A small sound classifier, trained from scratch.
Model: 3.77M parameters, log mel input, arch crnn, norm batchnorm, depths [1, 1, 1, 1], widths [192, 288, 432, 640], rnn gru.
Training: cautious_adamw at rate 0.0016, 10400 steps.
Data: trained on synthesized solo parts of chorales (CocoChorales), 39062 training examples, 34.1 epochs.
Rows from block 2 of a small sound classifier, named by matrix and row number. Each number is 200 + 20 x the weight over its row's rms, rounded and kept within 0 to 999. All counts start at 0.
After each channel's rows are labels from the 100 clips, of 14976, where the channel reaches its highest value: "strongest on" is what is common among them. Only what is clearly more common there than usual is listed. The data: synthesized solo parts of chorales (CocoChorales).
# conv: width-5 conv, stride 2 (model.blocks.2.conv.weight, 432x288x5, each kernel summed), inputs 96-191

conv.357,234,159,181,210,170,243,209,228,182,209,206,209,191,195,140,194,227,204,210,193,218,167,192,211,173,199,212,202,223,204,197,220,223,196,217,207,215,220,200,206,181,212,210,214,203,172,189,204,195,195,215,163,214,213,190,240,171,236,211,158,194,212,205,172,157,230,236,190,175,190,213,165,215,202,211,221,217,191,208,182,207,194,193,215,210,193,200,172,179,201,206,195,227,168,198,180
strongest on: trombone; note F#4

conv.251,212,187,228,204,188,205,193,203,223,197,246,203,224,190,191,252,208,178,208,227,188,211,231,213,256,211,211,220,197,195,195,200,243,268,214,209,187,205,184,263,232,199,203,179,194,214,224,215,199,202,196,187,157,216,222,205,197,198,185,199,225,205,198,213,210,204,209,201,177,199,202,250,205,199,205,184,241,193,205,181,215,223,191,203,198,204,205,224,226,215,213,214,233,204,194,213
strongest on: tuba; note G3

conv.80,240,175,200,228,144,234,211,222,223,198,191,205,222,206,181,203,192,206,201,224,228,201,154,197,193,221,234,200,219,196,178,214,242,188,210,161,212,226,183,192,207,210,182,201,207,184,211,205,200,194,222,201,200,222,168,201,181,194,209,207,181,210,204,208,180,204,236,215,181,193,199,197,214,223,235,217,237,163,216,209,159,198,222,162,175,206,209,181,179,196,228,195,228,204,166,245
strongest on: flute

conv.38,183,218,198,198,202,188,202,220,150,188,194,216,192,213,158,163,203,198,174,165,184,165,202,180,184,182,211,184,225,200,200,216,238,179,200,205,203,192,206,201,178,217,216,219,182,199,199,236,230,189,217,184,201,213,187,199,211,186,212,167,205,184,213,162,182,191,190,175,221,146,201,189,192,185,180,208,190,194,206,206,206,211,203,193,224,182,193,198,212,209,193,198,186,191,188,173
strongest on: note A4; oboe; note B4; trumpet

conv.131,211,183,201,203,181,223,201,231,245,198,164,212,235,208,188,184,162,207,202,199,230,199,166,183,184,222,234,207,194,209,151,219,232,184,191,168,204,198,179,195,192,210,194,165,207,191,216,198,188,198,223,207,193,236,187,180,170,200,194,213,166,181,184,225,195,202,202,242,186,183,204,207,190,210,210,196,210,169,197,201,152,196,231,164,180,203,206,184,156,180,246,195,217,197,175,252
strongest on: flute; violin

conv.154,213,182,201,217,172,213,192,198,212,197,203,207,214,220,187,208,197,168,212,242,190,211,195,196,176,241,207,190,196,155,193,168,213,197,228,197,214,205,207,200,201,203,166,208,173,226,216,200,179,174,207,182,167,200,169,218,182,252,172,198,190,158,217,216,196,184,208,211,201,232,235,186,202,178,240,199,206,206,165,214,177,173,220,191,172,157,209,208,173,200,219,206,207,196,186,218
strongest on: clarinet; note C#4; note D#4; saxophone

conv.346,217,181,195,173,220,200,182,211,244,204,221,190,215,207,202,214,200,234,205,208,223,220,237,201,252,216,182,194,202,201,204,224,185,220,173,212,194,193,188,210,232,192,196,211,218,204,226,193,194,235,190,224,216,208,174,199,199,212,237,237,230,205,215,224,252,227,227,233,194,232,212,241,204,219,206,201,208,206,216,210,203,201,186,190,205,212,191,245,194,225,214,195,210,203,197,252
strongest on: tuba; violin; note G5

conv.59,207,213,199,228,166,191,213,222,181,181,204,198,189,155,207,187,186,206,181,212,183,173,207,218,175,181,212,197,214,226,230,235,198,173,212,207,217,198,211,181,207,216,207,212,228,172,157,208,191,200,214,207,262,204,200,217,187,221,183,187,204,179,198,190,193,258,236,186,223,218,211,177,193,207,198,226,179,212,198,170,211,173,201,217,213,196,199,206,162,209,210,192,205,195,212,147
strongest on: trumpet; trombone; note E4; note A4

conv.416,188,207,231,229,171,198,233,214,201,199,184,193,224,207,180,216,183,196,195,232,199,220,160,222,194,250,213,215,201,203,222,230,246,187,228,210,185,204,214,155,182,202,200,185,195,206,162,203,199,209,195,187,225,189,186,194,204,194,158,184,195,188,204,234,195,213,194,211,199,195,188,194,187,235,231,206,176,198,183,188,205,207,219,200,228,190,267,196,199,174,205,202,205,224,208,209
strongest on: bassoon; note D4; note C4; note G3

conv.67,209,176,245,225,157,214,210,237,226,183,219,179,203,209,149,199,205,217,199,217,203,223,180,190,189,213,244,183,209,206,214,237,238,200,202,198,172,217,216,212,236,212,210,167,203,182,240,211,192,163,172,179,234,209,174,216,181,210,182,178,185,178,200,195,159,228,193,227,207,189,195,219,228,217,227,197,216,209,199,182,198,202,226,202,212,201,221,212,171,210,228,194,238,175,190,203
strongest on: oboe; note C#5; viola

conv.122,206,207,195,204,197,233,218,210,179,229,201,204,202,187,196,203,229,176,228,190,223,176,192,224,160,212,172,202,211,197,224,214,192,194,201,201,224,214,182,202,176,204,201,198,206,191,186,186,205,210,189,221,215,185,175,216,179,258,203,205,194,191,218,212,188,209,222,189,194,219,212,135,207,217,193,213,198,180,197,178,221,180,163,209,211,187,200,173,191,199,190,174,194,184,208,179
strongest on: trombone; note F4; note F#4; note E4

conv.341,211,227,195,242,183,166,228,200,191,177,208,210,207,193,205,203,170,193,183,184,181,190,198,201,214,194,212,183,189,215,226,227,202,178,188,234,220,190,220,177,210,209,216,200,217,193,189,217,203,201,200,239,232,196,196,203,214,188,185,231,204,190,210,209,212,228,198,204,244,219,193,215,181,184,217,189,166,219,182,198,180,190,234,196,221,198,188,227,209,209,204,180,214,201,189,187
strongest on: oboe; note B4; note C#5; note C5

conv.322,173,203,214,190,198,195,207,204,183,212,173,198,202,239,197,200,148,192,207,214,199,221,182,204,205,218,217,228,223,173,204,198,219,171,236,194,199,192,218,138,187,211,189,202,172,217,195,224,181,219,206,151,196,202,226,214,214,196,170,163,199,161,211,204,165,205,172,204,221,187,198,216,174,206,210,229,145,212,189,206,200,222,224,204,205,164,231,211,208,201,201,257,180,217,223,211
strongest on: viola; cello; note A#4; note D#4

conv.101,171,192,195,190,247,202,224,213,183,227,169,202,168,216,199,173,167,189,213,178,211,179,201,205,207,200,203,187,234,162,195,193,189,180,206,182,204,165,185,168,191,206,184,201,169,202,213,220,174,222,211,213,189,195,200,182,210,228,202,220,207,190,235,218,245,187,188,206,190,207,244,190,179,214,189,192,158,176,197,224,203,210,197,169,197,190,204,197,208,203,203,216,167,204,215,221
strongest on: cello

conv.126,188,187,176,209,209,223,222,226,215,209,145,205,195,210,190,151,155,215,204,187,229,168,173,196,175,203,209,207,212,203,151,219,221,166,196,168,209,186,176,167,173,208,187,194,205,195,202,219,204,206,223,218,202,235,194,171,177,207,196,216,168,182,205,212,202,170,189,226,177,168,209,186,182,221,202,219,182,166,197,214,184,218,210,169,176,185,198,176,185,182,223,205,187,198,193,254
strongest on: flute; clarinet

conv.313,212,186,187,238,189,217,226,210,204,202,177,192,190,180,213,163,207,233,181,213,223,168,170,202,190,194,193,195,225,211,176,205,208,178,163,181,195,215,173,183,188,201,174,241,207,158,197,208,232,200,219,221,209,203,177,187,195,185,242,218,184,222,206,199,194,172,218,198,168,178,168,180,216,218,215,248,218,185,229,213,172,216,202,196,187,220,193,179,182,171,202,192,190,198,185,230
strongest on: flute; trumpet; note D#5; note F#5

conv.106,228,176,164,206,187,216,203,228,228,224,195,232,183,211,169,193,231,201,185,199,231,161,202,183,178,208,205,206,223,191,220,213,189,185,177,182,220,209,176,203,161,220,207,229,216,193,164,210,219,223,242,224,215,210,191,190,197,227,230,251,168,216,223,171,211,207,235,218,190,216,188,160,218,206,226,204,233,188,234,229,213,195,190,218,215,212,178,157,175,192,233,200,199,197,203,213
strongest on: trombone; note F4; note F#4; note E4

conv.312,169,210,211,218,227,185,231,198,185,224,182,220,169,213,213,189,160,178,205,186,193,180,203,199,208,201,198,194,218,193,198,187,186,192,198,205,220,170,195,180,202,200,188,211,198,212,223,229,205,205,225,223,207,188,190,161,216,214,179,238,207,181,235,227,244,188,184,193,180,197,230,192,200,212,194,181,164,187,200,228,202,187,211,174,194,187,204,188,211,217,193,217,175,210,213,206
strongest on: cello

conv.224,189,243,213,219,189,218,222,235,190,229,187,233,189,195,170,180,200,158,198,181,214,180,194,200,193,207,191,188,227,192,206,204,210,191,166,214,225,192,210,202,192,218,193,213,189,215,195,214,219,184,210,215,199,202,192,176,214,211,192,194,212,216,221,206,212,183,205,199,216,183,210,191,177,164,189,182,201,204,187,181,193,147,180,192,201,202,206,178,194,182,204,181,202,161,170,150
strongest on: oboe; note C5; note A#4; note B4

conv.375,185,168,201,193,209,196,179,207,192,176,180,198,161,200,179,183,174,236,181,191,198,173,188,165,184,162,205,206,180,216,184,196,203,168,190,183,195,200,197,151,187,185,203,209,203,179,189,191,210,226,226,198,227,203,196,190,207,195,206,222,179,190,177,197,169,189,174,203,187,165,167,169,208,224,189,210,184,192,212,219,196,206,212,186,194,196,190,159,171,211,199,194,171,212,222,228
strongest on: saxophone; trumpet; note C#4

conv.431,235,196,192,204,199,205,200,215,183,204,217,185,180,210,194,192,224,218,169,190,206,176,226,194,173,181,170,179,192,211,230,210,212,193,170,195,173,188,166,209,213,195,223,216,212,179,214,180,211,198,205,203,227,199,184,207,158,202,210,212,206,201,197,190,182,220,233,191,190,221,184,168,236,231,185,216,225,178,219,233,235,216,123,223,235,211,180,190,197,242,215,154,202,205,236,188
strongest on: horn; trombone; note E4; note D4

conv.320,202,210,191,162,184,209,196,200,188,202,192,215,222,190,213,209,203,194,243,192,223,199,161,230,186,216,214,245,179,217,194,226,206,200,232,190,235,207,200,188,170,217,190,166,223,188,158,183,192,220,201,201,224,205,237,236,179,208,178,172,158,183,183,201,199,222,214,192,234,220,197,174,179,203,185,213,195,191,176,165,195,202,206,190,207,173,219,187,193,171,189,201,201,206,196,202
strongest on: note E4; note F4; oboe; bassoon

conv.417,160,228,179,190,213,183,214,202,182,207,188,188,189,180,207,196,190,212,201,183,192,203,200,232,223,189,186,198,222,188,188,212,207,200,217,203,192,192,173,191,161,193,220,192,181,203,155,222,203,212,178,193,186,191,208,162,207,187,208,186,215,205,215,190,232,197,176,201,188,192,203,199,161,208,168,211,173,177,205,181,229,248,163,190,223,199,198,201,254,201,190,204,178,216,201,188
strongest on: bassoon; note F#3

conv.386,217,205,195,179,171,205,184,224,227,182,183,166,171,176,199,196,176,185,221,217,219,236,193,217,220,201,211,216,210,192,203,174,166,193,205,192,194,217,243,200,194,236,187,188,212,207,175,186,163,189,155,231,192,218,215,224,202,191,173,218,183,188,192,204,229,219,216,232,221,227,212,215,142,175,217,215,197,235,145,182,173,175,209,171,203,189,195,209,192,180,246,201,222,181,165,195
strongest on: violin; tuba

conv.418,197,206,200,217,179,187,218,204,163,186,183,196,189,187,208,160,164,209,212,203,201,212,196,176,172,194,212,221,203,221,213,215,192,150,197,203,215,218,239,150,196,217,205,203,211,186,170,211,193,206,197,191,217,210,224,213,212,182,169,171,188,160,196,181,172,216,190,185,255,182,178,187,188,177,210,205,147,222,188,159,181,179,217,205,208,180,218,201,159,195,199,216,179,191,219,178
strongest on: oboe; note B4; note C#5; note C5

conv.316,172,220,218,214,205,132,218,200,183,194,208,194,209,170,238,222,189,186,152,210,138,184,209,195,208,209,218,189,198,231,201,210,209,203,216,218,188,163,216,197,203,205,208,198,225,202,187,209,210,190,186,206,223,184,202,175,185,185,174,192,202,183,191,229,200,226,197,190,191,203,186,184,181,212,203,198,194,211,188,183,210,181,214,209,199,178,232,184,225,202,196,192,198,239,205,144
strongest on: bassoon; oboe; note D3

conv.385,183,206,158,174,209,181,195,229,179,193,197,234,218,216,172,197,208,199,166,142,194,179,195,162,186,179,219,219,186,209,189,219,225,191,197,194,212,194,212,196,168,208,216,201,207,235,163,223,215,228,242,180,202,225,224,175,216,193,216,176,179,188,185,164,189,195,203,213,229,160,184,199,188,185,170,195,202,203,219,196,215,215,212,186,225,175,179,185,191,179,193,206,179,212,218,212
strongest on: note E4; trombone; note F#4; oboe

conv.241,201,229,211,211,168,247,192,226,204,201,204,201,194,190,193,206,211,150,249,218,211,201,181,217,195,213,207,205,204,183,197,173,200,209,210,206,220,227,217,215,196,224,178,196,187,214,192,191,187,161,178,191,175,211,192,230,195,217,172,173,215,195,205,215,188,194,199,208,213,214,219,197,169,156,209,184,206,203,159,184,191,130,196,190,182,188,206,196,177,176,221,197,229,155,164,169
strongest on: viola; note G#4

conv.382,191,212,206,195,216,193,199,191,185,197,206,203,219,203,240,207,174,171,209,192,204,202,195,182,188,192,196,212,187,214,194,178,155,206,190,201,220,184,210,187,221,208,172,174,227,187,242,194,197,191,179,234,208,185,197,209,185,207,185,229,204,191,192,240,232,194,187,178,214,209,213,183,203,208,190,162,191,199,177,221,197,173,215,193,190,203,198,199,190,206,187,198,194,200,210,202
strongest on: saxophone; note A#4; note A4

conv.254,204,204,201,218,212,239,201,212,187,225,200,186,190,189,212,182,225,188,252,197,226,221,209,220,196,204,184,216,221,187,191,160,185,203,201,196,211,227,220,209,200,202,194,209,190,188,207,207,192,178,176,182,168,228,222,212,188,214,192,174,214,210,214,195,188,184,200,187,211,193,213,202,186,154,203,186,204,200,180,180,195,161,181,223,167,197,207,206,185,181,192,224,208,158,199,175
strongest on: note F#4; clarinet; horn; note G#4

conv.145,188,201,141,172,201,207,198,211,190,216,186,245,218,200,192,204,210,201,217,152,231,196,187,195,188,193,204,234,178,209,182,213,217,203,200,179,231,193,193,195,160,210,205,183,221,222,161,204,214,228,230,198,215,221,235,185,192,199,194,177,159,198,179,185,206,204,200,199,232,207,188,174,186,188,145,192,201,180,211,186,204,198,196,198,204,173,183,169,189,167,196,204,166,212,210,191
strongest on: note E4; trombone; oboe; note F#4

conv.48,194,230,176,176,184,203,197,219,188,184,167,224,189,200,190,152,170,170,197,165,212,175,168,188,178,166,223,214,219,207,185,212,190,161,212,197,236,188,225,180,161,247,199,209,208,209,185,212,214,201,221,229,198,210,209,201,218,192,190,211,177,171,208,193,201,211,197,198,235,183,213,172,161,167,189,198,186,215,187,209,171,188,227,170,204,176,187,176,181,166,217,202,193,204,188,203
strongest on: oboe; note A#4; note B4; note C5

conv.329,185,198,218,208,168,204,207,226,217,217,190,209,184,225,161,201,166,189,205,218,203,213,193,191,192,222,246,218,238,177,207,206,227,189,239,203,209,218,231,188,211,236,198,207,170,209,229,242,180,185,212,163,207,217,200,207,203,207,177,177,207,161,226,175,195,212,195,218,212,195,224,215,180,197,227,205,189,213,204,214,197,197,226,188,215,166,223,209,211,203,232,227,203,214,185,188
strongest on: viola; tuba

conv.63,211,212,193,186,189,212,199,213,182,206,200,224,190,204,227,203,216,188,209,194,227,192,195,196,165,191,209,226,214,211,227,198,180,183,196,179,242,212,210,186,197,230,184,197,228,176,211,203,216,206,208,239,218,205,203,220,182,214,203,243,185,205,203,230,210,204,220,181,217,216,196,162,210,212,203,188,213,199,204,224,208,180,202,199,204,205,189,184,167,208,202,198,188,186,211,187
strongest on: trombone; note F4; note F#4

conv.355,163,220,204,210,215,172,231,185,178,227,179,212,187,203,225,197,173,187,185,207,184,177,209,210,225,189,203,213,234,182,174,186,194,189,230,209,219,192,208,171,184,207,195,219,168,222,179,236,220,213,221,202,174,195,214,157,238,198,195,210,205,207,233,202,227,201,185,189,191,191,198,204,175,202,193,192,180,208,203,210,195,202,222,201,199,195,214,188,244,191,185,218,165,248,192,200
strongest on: tuba

conv.87,181,226,218,224,204,168,216,199,194,159,169,208,224,176,210,199,163,185,152,201,166,148,163,187,190,207,207,186,173,240,189,212,236,178,192,204,191,163,194,172,185,185,197,197,212,202,164,196,222,211,203,213,232,185,185,179,209,171,206,198,175,194,177,229,189,184,191,192,188,186,172,178,193,231,194,197,174,193,198,197,199,206,222,180,206,211,229,175,194,175,184,164,210,215,194,186
strongest on: oboe; note C#5; note A#4; note D#5

conv.156,177,198,206,184,233,198,187,185,185,198,195,199,208,183,233,203,185,204,223,193,218,192,181,210,203,175,180,229,199,208,207,186,185,194,196,167,239,206,201,172,216,198,158,188,210,163,220,177,198,203,185,212,204,201,222,213,201,190,203,211,198,222,189,235,225,179,167,167,207,186,179,199,193,220,174,184,188,187,165,215,188,205,185,180,187,225,187,196,192,210,172,200,194,203,197,220
strongest on: saxophone; note A#4; note B4; note A4

conv.39,209,210,203,163,197,197,176,224,255,188,200,191,208,183,194,200,192,186,194,180,216,215,231,197,207,202,196,181,200,174,203,169,182,204,195,226,178,161,203,211,206,213,172,193,188,213,208,172,185,209,182,245,183,200,180,181,196,202,216,260,205,200,194,212,265,202,210,233,184,235,236,214,187,194,196,189,203,219,189,217,196,213,185,190,182,205,178,209,193,191,238,181,218,211,169,225
strongest on: tuba; note C3; note G3

conv.71,157,223,212,187,232,200,215,203,191,234,173,190,205,192,222,190,200,200,217,190,211,205,204,232,224,212,183,218,228,177,204,214,200,177,215,187,201,217,201,168,177,192,196,195,174,202,172,212,191,248,194,192,190,179,224,186,234,213,198,201,209,228,223,214,233,189,183,199,207,189,205,194,191,224,182,195,159,204,189,170,219,227,180,203,220,222,228,198,221,183,183,210,165,220,205,195
strongest on: tuba; note E3

conv.230,173,197,203,191,203,208,210,201,200,237,188,224,211,245,175,205,208,212,197,227,216,234,215,177,219,244,199,213,209,180,222,219,232,181,179,187,213,227,222,170,192,202,204,209,182,237,200,207,190,225,196,177,189,192,211,202,233,213,239,192,217,221,224,201,196,183,174,213,218,206,182,216,210,220,229,181,175,214,216,209,211,188,215,211,214,211,233,207,195,206,200,213,175,168,194,216
strongest on: violin; note G5; note F#5; note G#5

conv.163,199,179,231,195,176,193,187,207,198,186,207,188,183,193,171,215,190,208,194,249,199,233,155,174,200,199,216,209,215,200,218,194,190,205,210,172,194,218,238,182,196,226,186,195,198,199,198,196,180,189,165,174,216,194,194,223,197,182,153,173,177,195,202,215,186,223,156,205,220,202,168,213,201,224,226,199,178,215,134,168,190,204,208,182,215,188,225,205,184,224,221,204,209,198,198,182
strongest on: viola; note C#5; note D#4

conv.243,167,217,207,234,198,203,248,201,160,232,179,190,210,202,213,198,204,215,210,214,214,167,195,234,191,231,168,218,228,207,213,224,233,180,227,207,205,190,181,157,163,188,195,212,199,173,143,218,219,221,194,187,226,184,194,178,197,207,182,187,215,210,234,239,198,206,180,181,197,181,194,164,193,239,212,230,158,181,188,197,218,221,174,209,230,210,245,190,217,194,172,207,163,222,215,211
strongest on: bassoon; note G#3; note C4; note A#3

conv.354,216,204,234,190,187,225,191,227,188,206,213,187,184,176,200,210,199,180,194,206,210,186,215,243,219,169,220,203,236,180,221,200,188,211,216,217,200,170,209,214,213,223,177,227,197,166,186,204,213,216,197,209,207,179,198,219,207,203,223,217,242,233,201,199,199,218,246,196,194,204,186,213,201,229,189,240,238,203,210,173,214,196,206,210,189,223,188,211,213,228,215,204,253,185,195,161
strongest on: tuba

conv.236,189,216,225,237,229,225,245,188,171,245,208,187,192,201,207,200,198,165,241,201,213,191,208,237,186,213,159,189,217,184,234,215,190,202,204,213,206,177,187,190,206,172,191,187,188,183,217,198,196,210,184,196,217,160,173,213,194,259,182,197,216,197,244,234,203,208,203,178,197,214,223,183,209,224,198,195,185,188,190,183,208,189,165,218,205,202,217,202,202,219,169,188,196,194,216,196
strongest on: horn

conv.370,201,184,218,220,212,221,232,203,196,230,180,197,206,243,181,205,151,188,218,231,226,215,174,206,189,243,194,199,220,173,213,183,200,165,205,180,199,172,205,148,191,196,189,191,185,211,217,209,176,214,206,183,210,187,186,213,207,239,168,210,180,170,241,225,219,206,204,211,212,217,221,190,205,204,244,203,168,203,173,227,180,186,216,192,206,179,241,194,189,204,207,213,185,206,218,245
strongest on: clarinet

conv.246,206,192,208,221,203,228,200,198,191,206,212,174,214,199,216,204,210,204,249,207,206,227,203,229,182,211,194,209,206,202,196,169,199,204,213,194,203,231,221,212,220,187,202,200,195,181,218,212,178,179,170,165,172,226,221,238,160,228,169,152,209,182,196,205,158,208,204,189,209,193,215,202,201,170,210,206,201,205,170,172,197,184,191,224,178,175,216,224,183,190,188,225,222,163,206,184
strongest on: clarinet; note F#4; note D#4; note F4

conv.296,182,165,217,230,218,225,235,202,191,228,191,185,187,219,199,161,198,231,213,201,224,188,209,194,160,206,170,185,208,221,201,197,205,172,169,193,180,200,184,168,190,156,208,208,207,164,232,216,207,192,203,193,221,209,179,192,177,224,218,199,202,202,217,212,173,168,176,191,167,146,190,179,230,224,219,194,185,173,212,208,203,202,184,221,198,208,230,184,173,202,169,210,179,188,217,240
strongest on: clarinet; note F4; note D4

conv.97,182,221,195,217,204,174,201,199,191,194,190,192,203,200,236,176,196,199,189,168,178,212,235,181,187,167,199,186,206,227,203,200,194,186,174,246,181,204,211,190,208,186,227,209,222,205,201,234,215,177,198,208,198,204,207,187,202,188,233,185,230,203,187,167,204,177,202,192,205,182,189,217,215,160,198,196,177,220,223,190,202,177,201,232,191,212,194,221,203,180,160,216,206,171,207,157
strongest on: trumpet; clarinet; note C5; note B4

conv.161,187,205,206,229,236,203,249,203,161,246,166,223,168,227,223,166,157,191,207,184,211,182,212,194,202,199,202,201,235,177,200,174,215,163,205,198,217,178,197,153,206,208,193,224,179,216,221,244,220,219,239,205,191,197,209,182,220,234,191,225,201,195,253,211,216,180,191,192,200,178,217,194,206,194,204,206,163,197,205,223,189,202,217,199,186,191,211,188,207,210,195,228,153,210,219,217
strongest on: cello; clarinet

conv.29,198,215,192,207,174,223,205,212,195,192,181,213,194,196,174,187,204,186,206,193,214,155,196,204,163,204,203,171,200,195,168,216,228,195,200,197,211,196,142,203,195,207,193,192,197,186,210,206,207,163,206,207,190,220,163,188,141,213,201,188,192,185,190,191,183,193,214,204,146,204,225,160,181,192,187,206,200,122,188,205,179,180,186,180,167,185,182,187,193,182,214,188,203,179,151,182
strongest on: trumpet

conv.200,198,202,185,218,197,223,228,223,205,201,141,197,193,196,205,144,177,213,197,191,232,143,177,205,179,202,201,196,219,210,160,214,224,163,187,185,202,191,161,169,177,208,181,209,208,174,187,221,224,199,222,229,208,214,182,167,180,197,215,219,179,204,203,208,208,172,211,207,162,174,197,166,194,218,200,243,199,160,207,211,170,213,196,181,178,206,204,168,194,171,219,203,187,198,187,237
strongest on: flute; note E5; note F#5; note F5

conv.363,212,216,181,189,202,211,190,212,232,205,206,208,203,179,198,215,218,173,199,211,210,212,184,192,225,207,186,202,207,175,229,139,159,207,166,192,207,198,214,208,183,225,183,193,194,220,151,165,199,226,174,230,173,190,206,213,232,190,188,220,195,220,207,221,224,172,185,223,210,228,175,213,183,190,209,188,210,225,156,179,213,197,190,190,201,212,181,199,190,209,235,177,212,158,185,199
strongest on: violin; note G5; note G#5; note A5

conv.215,199,192,233,195,197,219,204,203,220,224,219,191,194,236,171,230,203,195,230,236,222,249,187,201,234,230,194,216,210,156,237,181,188,211,178,186,192,214,219,201,216,207,189,190,173,212,219,198,169,221,180,187,188,177,212,238,219,217,195,195,213,205,230,215,213,194,190,219,227,226,182,239,203,210,228,183,211,219,173,201,212,201,199,194,206,203,218,220,208,228,218,206,218,156,201,226
strongest on: violin; note B4

conv.283,201,206,180,224,189,201,201,218,198,183,201,232,186,194,156,181,228,215,142,187,199,142,188,162,187,178,208,186,217,205,181,208,235,203,192,184,221,211,167,225,189,214,215,227,197,198,197,215,247,175,227,201,200,225,182,181,183,167,220,207,176,201,208,171,165,194,199,197,171,173,180,186,214,192,196,201,229,165,219,210,202,211,197,183,206,198,165,180,201,204,208,191,202,190,182,202
strongest on: oboe; flute

conv.26,150,242,219,207,222,207,212,214,194,220,184,227,198,187,202,175,200,155,211,173,197,190,211,199,184,208,178,201,199,196,201,176,202,194,185,226,219,188,182,201,189,186,202,194,194,223,206,215,230,181,202,205,176,211,202,154,192,214,184,190,216,200,203,222,213,160,177,203,175,180,220,193,195,170,179,159,182,187,199,173,203,174,170,213,181,194,204,177,206,175,194,216,194,181,202,170
strongest on: horn; note B4; note A#4

conv.16,207,209,186,211,209,192,212,183,202,206,200,222,208,191,196,212,198,195,206,207,204,230,199,194,225,205,168,198,209,191,217,191,177,189,188,218,225,217,206,169,199,188,197,201,202,235,194,197,194,220,181,244,211,185,185,208,212,229,220,244,217,221,222,235,234,196,192,215,203,241,211,227,199,201,223,181,154,233,193,215,187,175,190,188,207,218,193,225,182,210,182,189,175,201,188,215
strongest on: violin; note G#5; note G5; note A5

conv.34,199,194,204,213,187,211,195,218,187,217,210,222,173,224,170,202,201,205,197,187,203,201,198,173,202,188,215,220,244,165,208,192,226,202,237,187,224,221,213,201,206,231,190,232,171,213,219,241,211,189,226,168,189,222,204,205,207,202,210,186,218,200,235,167,170,222,202,189,211,168,207,225,197,178,197,221,206,207,216,226,204,201,214,195,213,199,191,218,200,237,214,239,197,206,204,198
strongest on: cello; note A#3; note G#3

conv.247,200,181,186,197,219,230,208,214,198,230,162,163,181,201,213,159,186,207,239,193,251,218,211,214,204,205,196,217,225,189,190,176,173,165,188,165,194,211,226,175,177,217,189,201,202,192,194,210,162,207,173,204,180,228,232,207,202,223,196,206,194,196,221,197,222,202,203,209,222,196,217,196,178,173,220,205,179,205,175,198,195,178,196,214,179,191,204,195,182,178,216,226,186,173,206,222
strongest on: clarinet

conv.52,208,199,220,215,166,226,226,228,214,197,179,207,242,203,172,208,180,208,209,211,221,202,166,213,209,233,242,210,203,213,182,248,282,188,226,206,202,213,196,187,199,206,199,154,209,205,186,204,203,213,210,191,226,220,195,196,185,200,191,186,188,207,189,216,186,214,214,219,198,179,198,210,193,232,219,223,211,174,211,187,188,220,232,172,212,209,237,198,180,169,217,198,227,215,185,231
strongest on: note D#5; bassoon; oboe; instrument: flute

conv.266,215,195,207,205,188,237,188,206,196,200,209,169,196,183,213,204,211,196,269,215,227,231,195,237,197,211,193,219,203,192,190,179,170,199,211,179,212,241,225,208,203,203,186,197,205,173,200,189,176,182,157,187,177,220,219,251,175,218,170,167,205,189,198,208,174,216,206,201,222,200,203,201,171,171,219,210,199,208,147,174,196,163,188,209,183,185,205,220,182,189,202,212,218,156,191,190
strongest on: viola; note F#4; note D#4; clarinet